Weights of a small audio captioner.
Model: 5.19M parameters, log mel input, encoder arch poolformer, encoder norm layernorm, encoder activation relu, encoder patch size [4, 4], encoder depths [2, 5, 2], encoder widths [96, 192, 384], decoder width 192, decoder layers 6, decoder norm layernorm, decoder activation gelu_tanh.
Training: soap at rate 0.001, 6300 steps, batches of 96.
Rows from block 3 of the text decoder, named by matrix and row number. Each number is 500 + 25 x the weight over its row's rms, rounded and kept within 0 to 999. All counts start at 0. Numbers have three digits each. After the name is the row's rms in percent of the matrix's.
# fc2: MLP down (decoder.blocks.3.mlp.fc2.weight, 192x768), inputs 128-255
fc2.30 102:496521516496459498487495534423530573452529492520493500493475493495524525472491486514477506483498493537482527482491486512464454511534528526506459484471490475482503496481501493516478536521486529527498498524516511488492509501527502508526518508500499500451503525532499480516495471528476538538493513494492506509490478452509514510517506483522467470465470473524449479496498497458508503508501
fc2.31 104:562526495504510493488503500492525486452497487492516511474502480536497508510462500477471499482495483466477480509481497516549515500503514541480494473491533494513507484528490463496445530517534493477507516503501554493509503496512523477434541514546520463463502511519508480493527496501486508480510471456493501515488461507510476488546484492519506488512494491491505509490505488471515508468520
fc2.32 101:491505489486477477494487485467520491501531516474532458534476516531498547497508469568503514485535553510530487461481551489499531497508502523526554540482530491477440482528496479513533484502517509476500508516477459575485475501442508492523499438535476522526528546540500503494514502515532493505506474542517515493532487517477551441529507501481509464500518502515514543512501496508503482486493
fc2.33 094:462513483509457508518449523496479555491465475496505480469493483471506561552519568485517493480496520520514496517523480487492544499477522509452510493465494561484504533525506547511507506522497517483491515518494470497518500494485517492500501483467462519487527483465503514533469495497512449528526531487510552448487473491486480505451507506502510466522504525503516499537495489519471505465507
fc2.34 100:485479476492470475455498519462470471478481511459498483516508507501464519540471520506509502530503455539481524528504488533506526524475526480498538518481481477520473505503502545513526493555583492514480484491520539533455521521489491529501484467480538495514450551504502484446480476491495521514446537530493477500481475527529459544522453526484479526486528499519529519459484471516480501513530
fc2.35 099:511511497517505510523514551496532463484483498497462514482500502483511474504511491486564521535532522495474518542483501480500510517531533503503466485530514515522478498489492515504509516538462465510480482506499531501454537535466526490548508473526514512501494420512506481460503501491567498518523487532540530480474513490491535485482528467516495505542502494454509519488528534526549463470521
fc2.36 100:488550485517524436506530487519497501500498479476431491478483536522456466488480559462518534520458459544486457486516511495496533532506523487511489541518539524521446488531524491494511489502474481509496489501504527516479478526524488464479493497474521501527509519518476523527534488533513515473490475540511510489466501472502519507468508506497493506488531500492507506512496504533483470458528
fc2.37 104:515501484474467478507517501479489502514535536476464479486480509506501493462501478455537501495520484515503479499513523485529468536508484540466514488490482490535537555515511523477436534456461502511480512493515526500481473524504540525550488500501487520508480485496500487442498477518526525523560473547481482473487515511490515470507473451504459498489533547490491569477501506548501516531482
fc2.38 096:506479484457516492440542484545462465473471520518542493528512541470485479516434505487482511447467502472496514489553497537469509479486521526503482537527502483455470526489529447517470495500513449531508491481499514526498476498504530474530514505513532481478495495522554545467465527502505484485520484486491471517482507490512511500502491507495478479508517483513544473499505462516506473544520
fc2.39 098:509472491544487426535490499503513469531477543480506485467501492542516474528450460499499477495469493503517490482523522491512445480492493498520493492492494502488506464499487473515468504512524500483524458527525495516480480571514508448480458454484471522479525470491516517520506460493482502518500534496554519453505506461508516543518536494506528529483495442491535502530521535455491471527462
fc2.40 098:484474501471546470492537495538478473544500464502538551513511516488513492515485478484535532491491520524447515495497480470511516482506513524502536499523455494503513472505465536521489554495477514452525529504468500483490499493493503505499533496490494499512522495485447519483522493473504481522474491479474502506507485501484493451511506521485451466528525505502494489547511491509497512495490
fc2.41 102:504519501528471515488543480477484501516457534506501497514496533507518524524502488531495511487519468490518506530518455473470525482511507478486516506485444486515504520484526479542488490486477505515472505528488507506514468545497444484455521477517483495495525504530525517494529507467511502460474484514531503493458489538474530490512510537447523513489503517505536493535495533508517505480502
fc2.42 100:485512503477498526537531509511504527446475499512533551510493524552501504520492529504475512506469483491458438472492461482502476502439506486514552517489461538555505511515541544521476512523507507521532523457536446522498499520505493532519520491502491533469524528465487448455482492543499485453510517518458474483510490486473511497497527486498508505510527503537456526477457476476518555483510
fc2.43 099:528505475475453535536494472508479479506475456525488455479493495527499485516484496525531515511457544507462494517523479471491458530499515503491512472495517470501510504541509485510478489509507497500525496508496521505465493544493480492414530495464506485500514547510492537498514503465548469497464512541502487487529495478547478519547525495492516527517542522482507455488526494509456500501518
fc2.44 101:531490502495511515480491499504478488504505497525516523454480494500486463509473513480491469503486540515499491476506467502513529486501526477566480480533523529499477493470534520463454536489474511517473495504567479500500466527512459482470504528511481514518519472481502509463515491528519496506483466480510542483463490510504499559487469463428487545457496454483484544517495477538505515554488
fc2.45 098:486495528504467487473493551475465492499506479500505439495522519487500480489492497525465481476531498462539483490518552486485464507484499512488517494525526490522466507523488460504582488534509499487495471483485453498498491518517487509517486552503465446526460511482505498519530487483471503495535476492490507503501555464529484535482489488514506498511495487500495437489518504503482489509477
fc2.46 101:434516457501490492517485506527502542499495513461517488475495512483498521525517475510509501532501536514446496507458475512491470505491472507488513497504499484547469502487470509499487527445532510519543535593504559458504503529471508534488459513469494463497493459450544478505505514488488499447453505486469521575492472488495491497536512481497487550507488504530493508492463504535521490499511
fc2.47 101:510533495492501533465505533485471533512528526538499523502517508495538533530523499522474535506521478499504471501500444488484483496499475481506492555454515530497508514509498489505506482501477504462497518485504530537518504492489508494510492505515515507513480551515487533489516492471515502448501506500502536518459488501529459465493488493461494476547495461472514482494500480512516507493521
fc2.48 101:535546530472500509442487473520484506460514490509471527489502522478509499534540459530525464495536537487496481541489486517535495453514513467451457533509510499500564498464509485499525511458505510451469530514519533470498537530536501481451508525482460509518486493499491505473523488519495496531452535490518524499470487429512514456437548468532489521519513469498509506496484440528493501486466
fc2.49 096:520469508498498504488516508545504482518528499478530538491496531475471493542497495543525526477507499488471482463516523490514502482552510458463464552517498482502508470556502566506491507506507498512486504489567520500515489476507517467494453530529476510481483518515497524547452471501508496523473478481516510508493496537474534479492494514491502463505476546522455523459509503497499490547516
fc2.50 098:546455509503531474517470502509476499488511495505552511475450528526473495481500474506462510499490513489532529492564503498522502495499533471451490502491471514452503513536503516554474460482496520494532484469509485461512484538524528475503518525510542528493498493517475487499448553519447542481485502532515464540514474460509488488468500526508497490506502523471497468535488453511486501505484
fc2.51 099:534520490462545467534539530512461521474460488503501532454526520503476473506504471495472513464509491485542531552517503494504490480513490494492489469535524546505495458501509497497517536499518485483459513505521547498524494505542494499531516502456535512467517517508475490506513477444502525516489471522527465472501492529576504519444456513538453474454496516496535523522503502514516482526505
fc2.52 098:485511471477504496490571515485525491446502474519477515515491532544499552471541544502487501505516496478480518497483503499524520494503488489528533500510496534511542505513484510478519501496502540456476496489484511489459493481504499517515474521528513528501528537504485522544508447505555513499509464510478523485480512541556494484509516511494532517467512486525493474498483525524507512510460
fc2.53 101:503468466518497480500517522484506517491495491505488491516494469495519531548487458524472513457526550555515536561505492496506544499485476537544506465496449427544511489466487445511511528538491474529489522533520493497542488466451519479521486522513492532476441488497463481517497518499522550535521547538550521502509502516483538502474486510502557502496513501516479486487523521480479481499470
fc2.54 098:537529484520506477506487508483547462450498512526511527486447486494505513510518531536473496515491510499533480467516522499506510500462482445502561532457481443507495513497510586516465504477485540482454513500490475491505528525460524490505505550492520465466505511488471523518495478514492549506491490488466494443506517510516522514497473535528510500502496479535467525500525453493510549506523
fc2.55 098:518486486481529542475488531518508503487515546506492507490528480486506477469530461491451501461503523469548495525468492463452486448464499555521488452469503538511517473510526530505502464494495494536500526517516483538484499516510517488530444510505480505496472496491478433492485500482520481489501517486495491447473501507557469495513509496536500475459451518421488485536474518540464468490525
fc2.56 102:476495500456491538512477492478476456489526484537498503481499483494495484500531482510511496507588490500515503479542504509477538524465497440546512526521534458465498477479459489503483509528503529485522542465495517487532516538465513506477477492481529495505420527491497509466514522525499478520508489506485544461537484462499484466508499518492529478511479476542479509471482493516501477491487
fc2.57 100:545504539477515482484497518477488491496548514511479525521494504491504499455468528436520543525507479475459482513536510511463532525480500467484518497523518521507496495491436485465528550478469474556491513460483485534481500456503441513483508498514529460504483501494483503502477469495503516497479512483476500464488502489482493488468465531477488470525474519514503443516487490528491519537474
fc2.58 102:506515564497557487478494546493503446471527498480473484529504472478512481526523476500505488475524504491454515468494455523482512503515483486489501503527515513511529464546492529482511467509548488503476520512487491518489474491518491512520472513546477510468540482489482515517524467476513533515487483480459499484483448492531523457532487504495526523513503476493526475478468526483519482506470
fc2.59 103:470471537452540510484458529531522517520502556536499496508515475501554485502443488502504510496454481485496470512518474517537489536509529533540513488484547448538444492493473468474501434492504464490508478546541520512512479542532516490487461506525450485503442507476537518509507506532482516511442504443475462511501472434504528537526493494514530503521509490452515492510498502494498511526497
fc2.60 103:464477560503506479486531489504545489486514508445474513500481504484480504476528504506519490457513459546514521471474461512490501484522504467498489533465475545472568546489526444479493508488500519515538503471509542493581544515473483522402540495531528528470528490504505545508485506536471520498490473479496531514508504476457532512502481495511516485498484515452488524452492533464518491515506
fc2.61 102:486494546537496473489478486495468503488547487551475578526475508511492530498441533475501529506503548469504523493553489546483529537523468485542526511473481480510472491561439471507474534472529521538473463482463491467481479468496520501491487461522507502457491528501515489513511519509451494516491482476461514505486468480520486461503504493506496546482505504485506466503493513501495459496511
fc2.62 100:480477524496524466510504544544444465535494493490464534523505450526489478458460422501470523516445450539508422527489536494484478487479496529505506508514532506527494492526492452473517492500473490498485470493500484501532505490523479570484533512523515497549496526467475517510500487489527479502457514509467497490507541514527525501540442495482513512476514499516472500512495479510503529498472
fc2.63 095:528490522463479493562541570528494497508512501487542488478500521499519541535515527475506485547455502453528486468448509488514508518527519497493521511489502508497432520563505492477520534447509446513504478489531529515537518501527481539460495493469463453560471483466460476497528500446485501503516538507436485487499493480531528502460528486523508484503522498513474500509543479523508482486488
fc2.64 097:522469527476502526492520440498504503507517496539532499467503549474513457515521497480505455498495490509508519523504505480492530545511495525446521546512470488528479491461499496528531435486454505463513526530530503483499514437508509512475461511506484512491470492494515479528556472462489458508500507501520503505510501480504517454438455536502494515503510490479474501439507547502506502503450
fc2.65 098:432544566542457465452473484520519485463496497477506454489469477531483530527542483492541497494481501515429464475499498489481526460481509501515503509514503503487525488482517540490537517550483480510450480475523472500488502505500451488567488518547462529512530459478487494489485510491539458505538496475479522459510489495452472510481514507518490539475493463466522478464526507423481507508492
fc2.66 097:491516507496476501507528479533458444517497509472505480462522535507490501522463429489515551479471512550506493533535522501506530463475501454511492482461490507475469495476458478459497538531512485521494458468482522531489553456526473493489495467485515492508543512531531512493500516518522503509466460452491528504471448472496500481467522485472506501506437459504502517495500500542460501533482
fc2.67 099:516488461509563478536497465474452512496536492527507538547499494522514532485525509469522465514494496479524482496491491512424485480494514556450519471484479489491496564480490508494512469471478502478496484544459475470455505548528483509537480486560467479490507473514494493503471496498472454490484499500485521510514477527497504505537514497522510495490485522482518481541442515523509496526545
fc2.68 098:517506584480462478443511476511512487522508481522475490488543522498441470482514511492517479514523518432451546461516463479499492540481508493492501501497479493494525495546499542536458491507532501505518491488555478517522495503472541517471509544497493540470473497532460534492472538491526479482513482442497477485532519484504477517521449490494509475472498490536494524481489529508459480521513
fc2.69 098:517516495443505489468491548465510478475508509535483501474505519481500547491518498487536454508492509524484521507491480475479468504516468522529476543555467507505521432494457443544562506498527484503488478522510489508521458543518492492503503514495528483510513526533482513519517494469507527517506506448485501451464519519494490503487519505485459486488491474466504472500466502510548496537482
fc2.70 100:489454557519509522504489485502520520525496461501470497503492506528504474499500545475502533488529448479489513500490528491525504534465539517468533450523478477467544481504511543519512489497499498510513486491486474510510539499505498502485503489443494473491539494522537533542507509474476478480495450492459481488512508487490505467529503538499523490490488505488561478498520476477491477494548
fc2.71 101:546456498529524530583511518531514508516478461496461512476458515480462500495496506499496487529517483487516501514537477512497485513512487515518448528493454481490496497499500511484543529510485498488493485519528457516469482458490461482420518502509501547507492512493446501492500473517495532538510516514505465483546495537486475548467497502489464519533490494484527531491468541528488499518500
fc2.72 103:522481473501516483508512549438481506493500528537507456493471503493466537475526529478467540481500517500481496480524483498503485482514510476520503480498471571493549480490495535516521524490518489501529529509554495548516516487500478524545513539500529487525468476499536461502535474535500453459476517494476516497457559508484524498505502512487489503512510515501485529487529505510457492499481
fc2.73 100:515503491490470499514465519512487483493503509517458514508484507526466483476469488503494490537487507559550506500451482509485538495487504541455484504491489510513474496494504490499499501497506546513484490537496543486514492467493500562491529523491498525494514502496470462470555486472465527471498493535492505524476465492495521516513539479539489488515478549491511541512552501511489515523514
fc2.74 099:526501513551468518496497484531499547511455485461496541517505472492455491508506539483501483494492478499494484519506473454480512499502498527491505473494514518448522510517479476506534547459517486484486514508508509505500489494500491507538519517537507510516519475507529528493469471494542527454430458515502486443497498493493561519469532464501499542498501462513489508517527535488522494490511
fc2.75 099:527517528467500510444495486493497524541514499463497488465526467534529468466479491486508502505492528493510475521492498467507497471510459504528513555483514492510515506461488437478497529548513462491504540479487506491453489512543512526508538544476497474548521545499495487498550482477489487486459516481438544523502478482488516538498458520463462480509513467500500531475504491503508467512529
fc2.76 098:472521494511490537532492495563490475481486488503485491475489477545483540519519510465471509471586473500489466511468492505521536514494510492491523533509512489463458510498532498476459493488460454508519536486486456484512462520510558567479543487502527490532509555507485535510466497512533494465538470499522470517520486494496458477448524544529516470496480514486467486461474548511509477494467
fc2.77 100:498496537497505509490491525578523494470480502526505543485469549495501522485504474503479461451472497463497491475477558504491514491506512470536521450494488455490479492484535546480467499486512510532468521475521489480475461470514475438534547505511516486457497531522505526435505467455512547512470502459485497471504483512476485513479536468479526515492501497522488484497475462504497492514510
fc2.78 100:500531484520506520475493478491496473476500479485539512477487530493488491455499508476476468497535491505502512525524545479538501513500465509545466500510523513500461518546517468509492510502514466494516514501466512463472462492466529480495492498494503463529498492550516464483484546508510474477508490436506514498505499483496535467536568488436500534513492526479481546463541524500474467459530
fc2.79 101:496488493494485507520511540507497456440506529479484507446537502503497468511562478496501487471520520520481484484507519516489502447518505538487477538550521503494490508524491481501511469506532537504492504468508507506536509479450519467542481480501490554497499499520491451512502499498473466544507527483509478509502505509518478515512518526551539541546493534541500488481509512546481529530497
fc2.80 102:494521508459492491532501459500486491528499508500497489539495496471476506520535482441493539503503487498501466519486479481504532529509512559473493494552498477496483507523506446524448473481542496501469519484482517432476482534472471503519516503517578537469477483524488499502506483485467529511548505530515509479468488548456493573528491516503514488530500478501480476495509507555516497463484
fc2.81 096:521475464524493455513489473498481492507505538511431506482517474519492503437489515512520530504521482525537538508459532497494527506513502524541571467484501480473477510535444492472481517526502494476516502481493506540488505490504497485537546492474507513518458475505474498467465551494469475494531454516481483525505478563479506494533520493522493476503534502546515538481466496500495494487511
fc2.82 103:533547474521516531467497547542508504498529510473515517464515470538508488479474514493506489453523462494527463463488506537496454505534486518548475509499490485467471502503488499547511502486461498490523506484464443498487518539474541461508510472493444483513529539502469513476517479489500517457468510493504505492545485480513474517520531507536517454517471507500527502503469523506512459489503
fc2.83 104:472527520525510487508487526508520514493504489487525483499483423487514499503512512478520503523508477504572527520473523449528521508466483450508479498520521490457455492507512497538512516460488511477531487509456510487534505456490521476514503471462497503518485466496486528468522526559517511476506476519525466523489472496509438508510525484501487501474518494476531467462489475486537471524494
fc2.84 102:521531523530484522511478459462462542515479502475534508476471534521530490516498505527510494519492512512490537513477465489523517504497509522475483473485500512499510481470488501493462519514462454530506474490502473543508465476487493505444507502504519508469491510503469513530481513524506470486507514489509499468520546494523471507445516551500523511523497558487500506461502488445537489527485
fc2.85 104:504475563477516538485509498565489518525512501501511502452479496461496528484497522527466514522523539496491523495505511523511443497483491424484526495465461507490486555495487536490479505448515464509517528530543528492524490487460492477474442522493473458511484511511465499486498474502468470484472496512482479508493446506500483493487469527511496479508484458507509549464491473524478509467485
fc2.86 099:456524507490483546470539484499505482543468493548478494556573488447501512490500540525461522477506538501506478494514469564491477492413480488489527486505510501506561478526512484475541491540540530499503491496469467532490506484516504500486502478470495522468522507498514485484496511489496484515499497519493461549450525499519531490539508495473519536475494469546515494478487512492476514532461
fc2.87 100:535525529467495515532461440493485450445496493529514483538470515499465506491446421472531473433528508508465542474493541512519491526531544530490475489476552474515544498515475514482514536531523505495473495505462503503552462542497470502439537476487533482536502467509516477507487498498468502499485506497524530534493472523544495493492462502514501505516491482505496498529462449465465532468530
fc2.88 104:457480473489492464501450486516483483469478492495484505489477510521504523466490472498529498493539525528507476493505511503511519484458520535514490509557456543489528485461489523455517454500519511501498527502504514498512489506524475477472514447505491536483520507499542518524522475498517483517485517493481507511465526488491459528550523479484521455515508485503554498479498491535463487465528
fc2.89 097:498469531464501485519519532496474511481498529520483507479514472479508546491475485508497515533514499510467499528508528472485455481509488470506517562519445486523499487481505499469493513477500484468494492496514495494517534570516515502496503493460506527491483452508525523485499527511507465464504482474460511543503559501521462511502492521515511504510532521496501531525553465486463493497496
fc2.90 100:522520569515488474480539500512554522508484488508486503542525534537568472503512514503477485434526484459511464513486491483495491485442475471469464563519498490539514494514475492514487491505524451482487430462489491507533515479500488485475494527532500507487503491512484515467506508509472492528480569525520544542490517535504524520532493479507509512522436488483493550516503517484504508493484
fc2.91 102:489483528518533493489510529512564482505508505477491496533487497485531458518517515464501491496507511468544507527531505538466517490482494499571485502523487520505455496489477501479508472489511501576507504461514486488514496500522464510487478499457514443444513484501503515568453545486490475457519535514493492489452489446506507498526517525545510500521505511466469494521526503490480490455526
fc2.92 101:502460524500510529484517554465556507495544486479492475520472522489490553507512515514489501525522517485462518504510475461478461492463509534515527490508528564477482536566494483549519510471523490506464502484479457479513477496505499540475486524521478501471519494523507564494497492485516516540502460511520540510473489493511480474497484549501496475498532472528505474497485495560512502534530
fc2.93 101:509471494493522489505506516501515546478515488549501502455530524499502474485501473494495515526494482519461479475489442516508464445489494489498488500496499521501531549523513532503477457502502537480522513494474497548503476545499501521467492466517512501495506529469511492507474510508484499492520497496483502480536524471526516522474503512497479522494506474519520483473490431509497501464444
fc2.94 105:498437502508515520487527503514495482463476501496498483500510472477491493524499498541511514501483502509530468519499545454493540535512502517499527514497540490486471485496511477492508506506524462511486506442486507502534514483484510500488499497502532499522473478487496486528502497539505485486502519504504490545494498475513531500480495493463457466502513446498499531530487501530550499523468
fc2.95 102:506495502519530486518531503489538521558497525488506510489497460528526507476494502511508526479509513491512509478492487539520489482531533501499541491535532452468505495502452512494567518514493485480479483535508515512455488431543462537492505538496502532500462507478514504481487514505514494479442455547484505555503507464511467507548493496525474526470499490528488479476518477456506494474457
fc2.96 098:447469475476492460511480522507485464504491508541488500506514478530474495514469491520508546492506477510498505502495491497510564509497514516483517514456541503497533551481487531544485525483523546518540472526466506513492505500529499551485528499503496468472519516461483488468503527515511454502514461426504559487470494495441472521489461513510506521494516514476509486511522531454492471483487
fc2.97 098:534508473494493479538504516543496472488497505529444514517471470485447506524493483466565511508509509455476499508464457521510499531515508461457503509501523535526440491458491471459545507494476510578459487503449504532516504509511483492547533499473520462452464468472484479495473486490491530554505481460489496519484514507509503511542536529520504491507434523525481478489510482517473513483470
fc2.98 104:471544526507492523521499523543512452478550545502447510458524496534517514524549511504481502481512494501537494510517494460457536508486461495531493488509496538512506528489558513505450518511497492545515454516509510528514465571473511514514510466509541503507541522464483472483514517482484509488478477503498501493528534536554462537475489458491534474489512496493496504498470481456521484497503
fc2.99 101:508551493535482521489466511512503528495470474499535518454491527463526483509492515537490527561510494498489465507518511489462498481457479508527496496513481520519476513530491541455460503492483561509455500459492495500493459509490466510523516539501508457490502503472500537474494521499479468497482491493546460437469493540493481496504506519541505505479538512520487489471530513492497493472485
fc2.100 094:485479510474502500558489498507462498493491509518508469516512502480477542487461480445490470484474477525525536456511458476507521541490524474502463512489507480484492508485541520457523488509463479531479529526490535499472522491475477532499478518534493522507502501517582496492518511501495536506493467472510500537513494509499513472503476498468536489481462483491513469541435516523519516500481
fc2.101 098:462492487525508542489492506499463468489461504547510527506491470468509487467506519473498489492559505536520526506508512501546499511505467481490515542521522479490543508511485437478489492525490483486527497553485521448548531503487514479506486543485483494499540480503485464482490487478457498501506484519480527482512537500468481518471477520472512517507464489491523467486456504550449531492569
fc2.102 102:450485476496482477536501474520472513503469469496496487449534543503524474501552487488523548472535550515520490479539499528467473520554479505521493469473524454455478503502526534482507513517488497540501509513526505512487513495533511541520465524521503479501504546482541509524517493449487475486492479514480512483467475523531526512458507484529516498526511500503481485501463511505481491506500
fc2.103 098:482497540532529499482472521529493517519510549511430536507517500523539500532514498500500529476485488491509531507445502478491490484539506472473504481461507520514510524513467518463535513506424528524510512516480473506528464536498503482454528532512458470550493487507513483488533486494514518507532488495471474505497512489540541507465503514500487542502445482526484504513471492480510529481519
fc2.104 101:494513541508539513491552474476454541481495464551556472474486486523514489552481547468485507507482508501479521517517493501545483476509523418521474554497512491497489500524520477518499522485494494491483545514522475503490498485488501525488524506497506510494545460499466486504498502478492486486475523532492505478504464512519488514513473523495461496513540487470456492502459436505453434478497
fc2.105 098:496469508487504500496442478495510528493492531486543487502505492517454531479502505486507499505493525531489519495551515438507526539473544491496535515482517512555520497542504479529497523513512543477504456504517489494516469498486516484517518549539475504486479514477519471518443455526495505470488469484466456512543478512500562521543492531489480469526490539525497501489481490488466526489510
fc2.106 100:533494492493478516512491489481511477533513540497490504504541486500491485485495482470500475488503484489520481534499484480474477489469461473512457481481454509498503446491494542457494522472497514526490531534480482493505533508504480509482478513490503486537532473503493519474521484508497514472561510424519536493483502480513483453522540522467480437480521475503539517504475504504495480536466
fc2.107 103:527557470499500472522491489527520481504484522504526517507466507564510490514469496489504529489499460495534502541563529504519506503512474458503496494529527561528509468482462451536508472509539452548501479484499529514467519532494503469534538485476535513528502511519466471531498470489480532481493486501513519509517512465455499497476523496496463500509513488480517489479518478475496500482520
fc2.108 098:566501491492505501475480505514487497464479518481531509495521462477486475516529478497500527508470515536493484458481486532495534459549518465487506499504504476508469482495507562507529505490442476491496517485440551509490474501480533518528487493568520474461472504512477503496486482547514487512480521495510514555497496517488472471522478477514490545457468513479453514487453516513467500489476
fc2.109 099:498546541547551471518512488549481530469497536512520496473497506526485481478479495569483511489488468486514513512485502487512516492533485484505515527486444533478498511465523490508519510540459517500542479489504476501484498510544480491480470491467511483489483498489491539509496450513455496501469545463536514509461495495455484495494501498522487510547506438537530507496539480476456541491505
fc2.110 097:471500499500521533516514520482449517547503526531504533504474517500497491503493533512507497497498516482497528461492506484538499479521494476487493467457512502540460468489510524523471443459521476473475521498445484483515539470518522534477474469478463476508505549495530483512471503508457517456499482491501505438496518517479517494513494530490480443557512490494491521468485500534563499472519
fc2.111 098:480501480521506462483512476487517547474476488542472484495516467528486524513465550482470500473498518552462478479516474471533510459531551494512529496499509501445522520472508528500515469459478515529493499540525496552500500519485494465487488545506506511540521491522481508564462515454487512516549501532525497500484471465469498511502531488526496447477498509469504495516489507500474479493523
fc2.112 098:475514524467522510462494496528467489511501479493517483463460520474479474480517482492512518481486547501554502536506552539498536499487497546518449513540505433481515464503499492484500473453479454491526475530507525454475468514448486489500506513478473467497508517502536483506484493515471529505484518504476528431476526473510476483501483487516457493488500487511457524491486503540483497512469
fc2.113 104:557522508487453488503501522520515498504496489488506494530487517517527491494550521495513451488480479483501484461483510520538463477523513480539496488521491483494506497503509494494503539476517494470502516521477522507505513434482475480492491494508530536437482489491445471518488497508493521506512482500509529536524498497456476551481523487487422511486510512510470523522518524500550490480494
fc2.114 102:464518513508503515519488481521473485506513517502469513486455476537451536524485532536510519513497546508495558484501504496495520474491494517497506548511472489498473538501472474510476531427472511462489510560456522541483501520493535508479478511522528514504454489507479485514507515533546516496487485465473451485539506506525498500532514525522533480453541472493474444512519496457512511481510
fc2.115 100:508516499519511509493517520491517530506491534457486512538509493481493505517454535471482457552514500493471448501538454448435495490519497527475533508509488508506482490503515500470499509487483495476509476485495490462481502488467513485489518480481451502508483534478517540547494509508530491487483459527502466514482513427528489516502505518488506493493541488576494483473453456511541510537527
fc2.116 104:515477472481487487503515534505471479500522514486517527535498503514512551491511531489485552533478499464520493530498468507481516518504476468520516459495522514499524469522494484490507537496496501506510504499544463508484512495517485480523498505500505468501474487470504549461442506520503507510502517551478479432491526477468487511442474498478439508516506511476513501440487485469470542517529
fc2.117 099:537499481476494495501500508525498507467464473517505459523504487506497540518528507526506467548561483501484470496495496486468497469513518518501532546514498461489511529555450561540482493488532500529520489470476502494497485549479438527508487500499477516479486505502496465511468515507492474474544473499497472523556510533535506481465529483501458526477536475519498446500504461525514516496495
fc2.118 098:492515457501525505503495496526540495510525463499472547513475500533464502487511489546484535499514472524512506443460520529521472517531530523491495500448486525504553490474477473532516464502507467483515517514490506546498516525508542536522509496475502548474480473495529448501502520502451511492476487494526473530499507484529480485512481513519482500511504484495519494497488527521516475511459
fc2.119 098:440504468499501500497486495463502562499494503522512500484467528528503466488494520497492472474552469533491464513504472501466482476504542504505507502459509501531469509520479487484498522531500522530503491499485494505531507496531488474543512528549487503492496474491518504506503514503446536526528522495464491498534492544507506513493509485485499497486474489526490508534484476503445531478516
fc2.120 098:516478514530493497484507516504527485555467507430508493510484509475502539539496502473513483520476503478489503487473488524488440508518477481497496483472486497486486529455485541534494495474515554521537478452454515478471465481490526461430496517480471490483482480460486524482517507512478536478445498530489561519525551513523495501530493457553494481512533520477539521512510523507473490488488
fc2.121 100:464485534526528456500495527490495487488513486524443495512478541471536423498498516483529509496502514471470505564495485509490532529471519476467457483520491506451487468463494517480466525466504495470499475514477517498517524477550527502487526472475499547498484497524496546484451498488491534483508483475494498518463486486546532484484500505492492478546511506523521518481474502535438527483479
fc2.122 104:514511530488472490503496534530521531454509514510479492524508527500516579525476528493557446473478515459519534534492474502489535521502528484522564509519458492505502478515503518541515496483494493504453498517522508506515499460512518494488486511456514560461487480452506565486548470526500511506505468470450503500472489503520499532489484498510492507517489503500447484499494519473523532470501
fc2.123 100:480532481490484509516501496501482514500496452509478506505490495481486492468492507509460514501552503525512525512473514501505477504489500460492480534479481482488488491500473471503443464518540534510514504539470508511484467463535481485542492487520516563477507536484483504490516501484513539513512507511479480505501510512483519489473468530524517492504502492487461487480522498526489503524476
fc2.124 102:514526514489526511496450501519475517500524584492530512469529537522499512487490470466483467505540498457470514511478495473515508495482505472501535519522519498538513499484500457511537480463496484462527510532519499488504474511524496456491518522511482490490502448462539504486517459522480490444454502499555516521512520500450504498526510507539509533513501521473453502465511493500515512469479
fc2.125 105:509465526522484473534525484535512488470523489489504488510469489486477480523530462478449528494458503511529490489515460535471461514530468512477499549509526486538520508495516470478478504460501516512506473484480520509512509499500501490515514504514493507509507472496502450528531473484500497505498463524511489530470521501514495504518497527484502490527498491533492508482513481504446494546524
fc2.126 100:488529524462482538446488486509495494525483472507517517468461521499507515512474460496457467510558469492502509522492498508487537499491505485527492503491511500501549476576505502484520479475539466472485503502490461532489519530490514508523509513490506502488501528477485512473467516481501544479455474559477507505514509471485516493507512471499512491513531494531499507476479491510522542496478
fc2.127 099:539458501504550507486475540525536537514510477475521496553559496532493504530519524490518479509510462504515519462475506507508478449483465531471491511477496475502503489491499471495528478460456494490492472536517550501457474483499500515492497516477513458498490523498472509514528504539506518559501547512491534520485454491521479489484499528506512514483491493475527529495539527525504491502505
fc2.128 101:514521505464497500499509528537492468508498483476503503523540525508498466510495462563479465520512508527504484530488490495474542508483501493508473478510518434514522473519526507558545520496496520469552489517477499499511508529494493525529505499506525529510523516510496473527429517484495471516483505530509473522477486541533504502474504486495472459526492494531543479484447513461507503477501
fc2.129 096:511505545480495471542533526525432467575545505509479534463519504524513539507547493469495478502529525536512476469521477530507472503470495478503502481467523529506519476505499513493497525532491484469499471504535482510469506495481533502504471478493509519491487539465494496529510520487527526542463486486520503464512481469480469493511496483451514465507472472518473530505529451486488518513524
fc2.130 096:478442462531520516544454527489528518471470494501513515549482466471520498463524543505545474499532535448537493479489467497489459523504537463501475529507514508465481481514510485512504443481485509477584503497497468483529472510538513545516520557535516528497510461529524531500494532495469502504529493537481480521525512513497464500484480489530481514523489493481481507522525483494510498504482
fc2.131 101:427487481516508513490470504508548509492489515505496516493475496538521501455521546547536508495542501504565487500502500516467492486446477507512501489496541480462515501512468521484525539550481545518487532468501470509501516481513498490497476532515555509531464523472533495473515508482526508543507539512476527482495466552477465503511486519494481498522518497524511518512513501467491465495486
fc2.132 095:462518507466497503497495496503490479532536484483483530534453464522504510481509490460525504535527516508517494472478483544516488476468476498491479483509478508488494521474543498477523491483528535529489470469532469512452513475460500471499512510502500544483480507468550470545495497506500482523462486513493516489516478490491489498504482481475496505463511498472479507515492496473476473453501
fc2.133 099:476511486453485513492506504453486517510468517516510526554504530520493527496475516511500500529509552476512509507546503504487524503488494463507478515487501462531498506533506497493467498506501483533479508492513508566515496481486535482460488510495519464523508509502505483458513488506502574542491504485561526477525461506497503494498510477523503534518521524511492482523492520480472556517471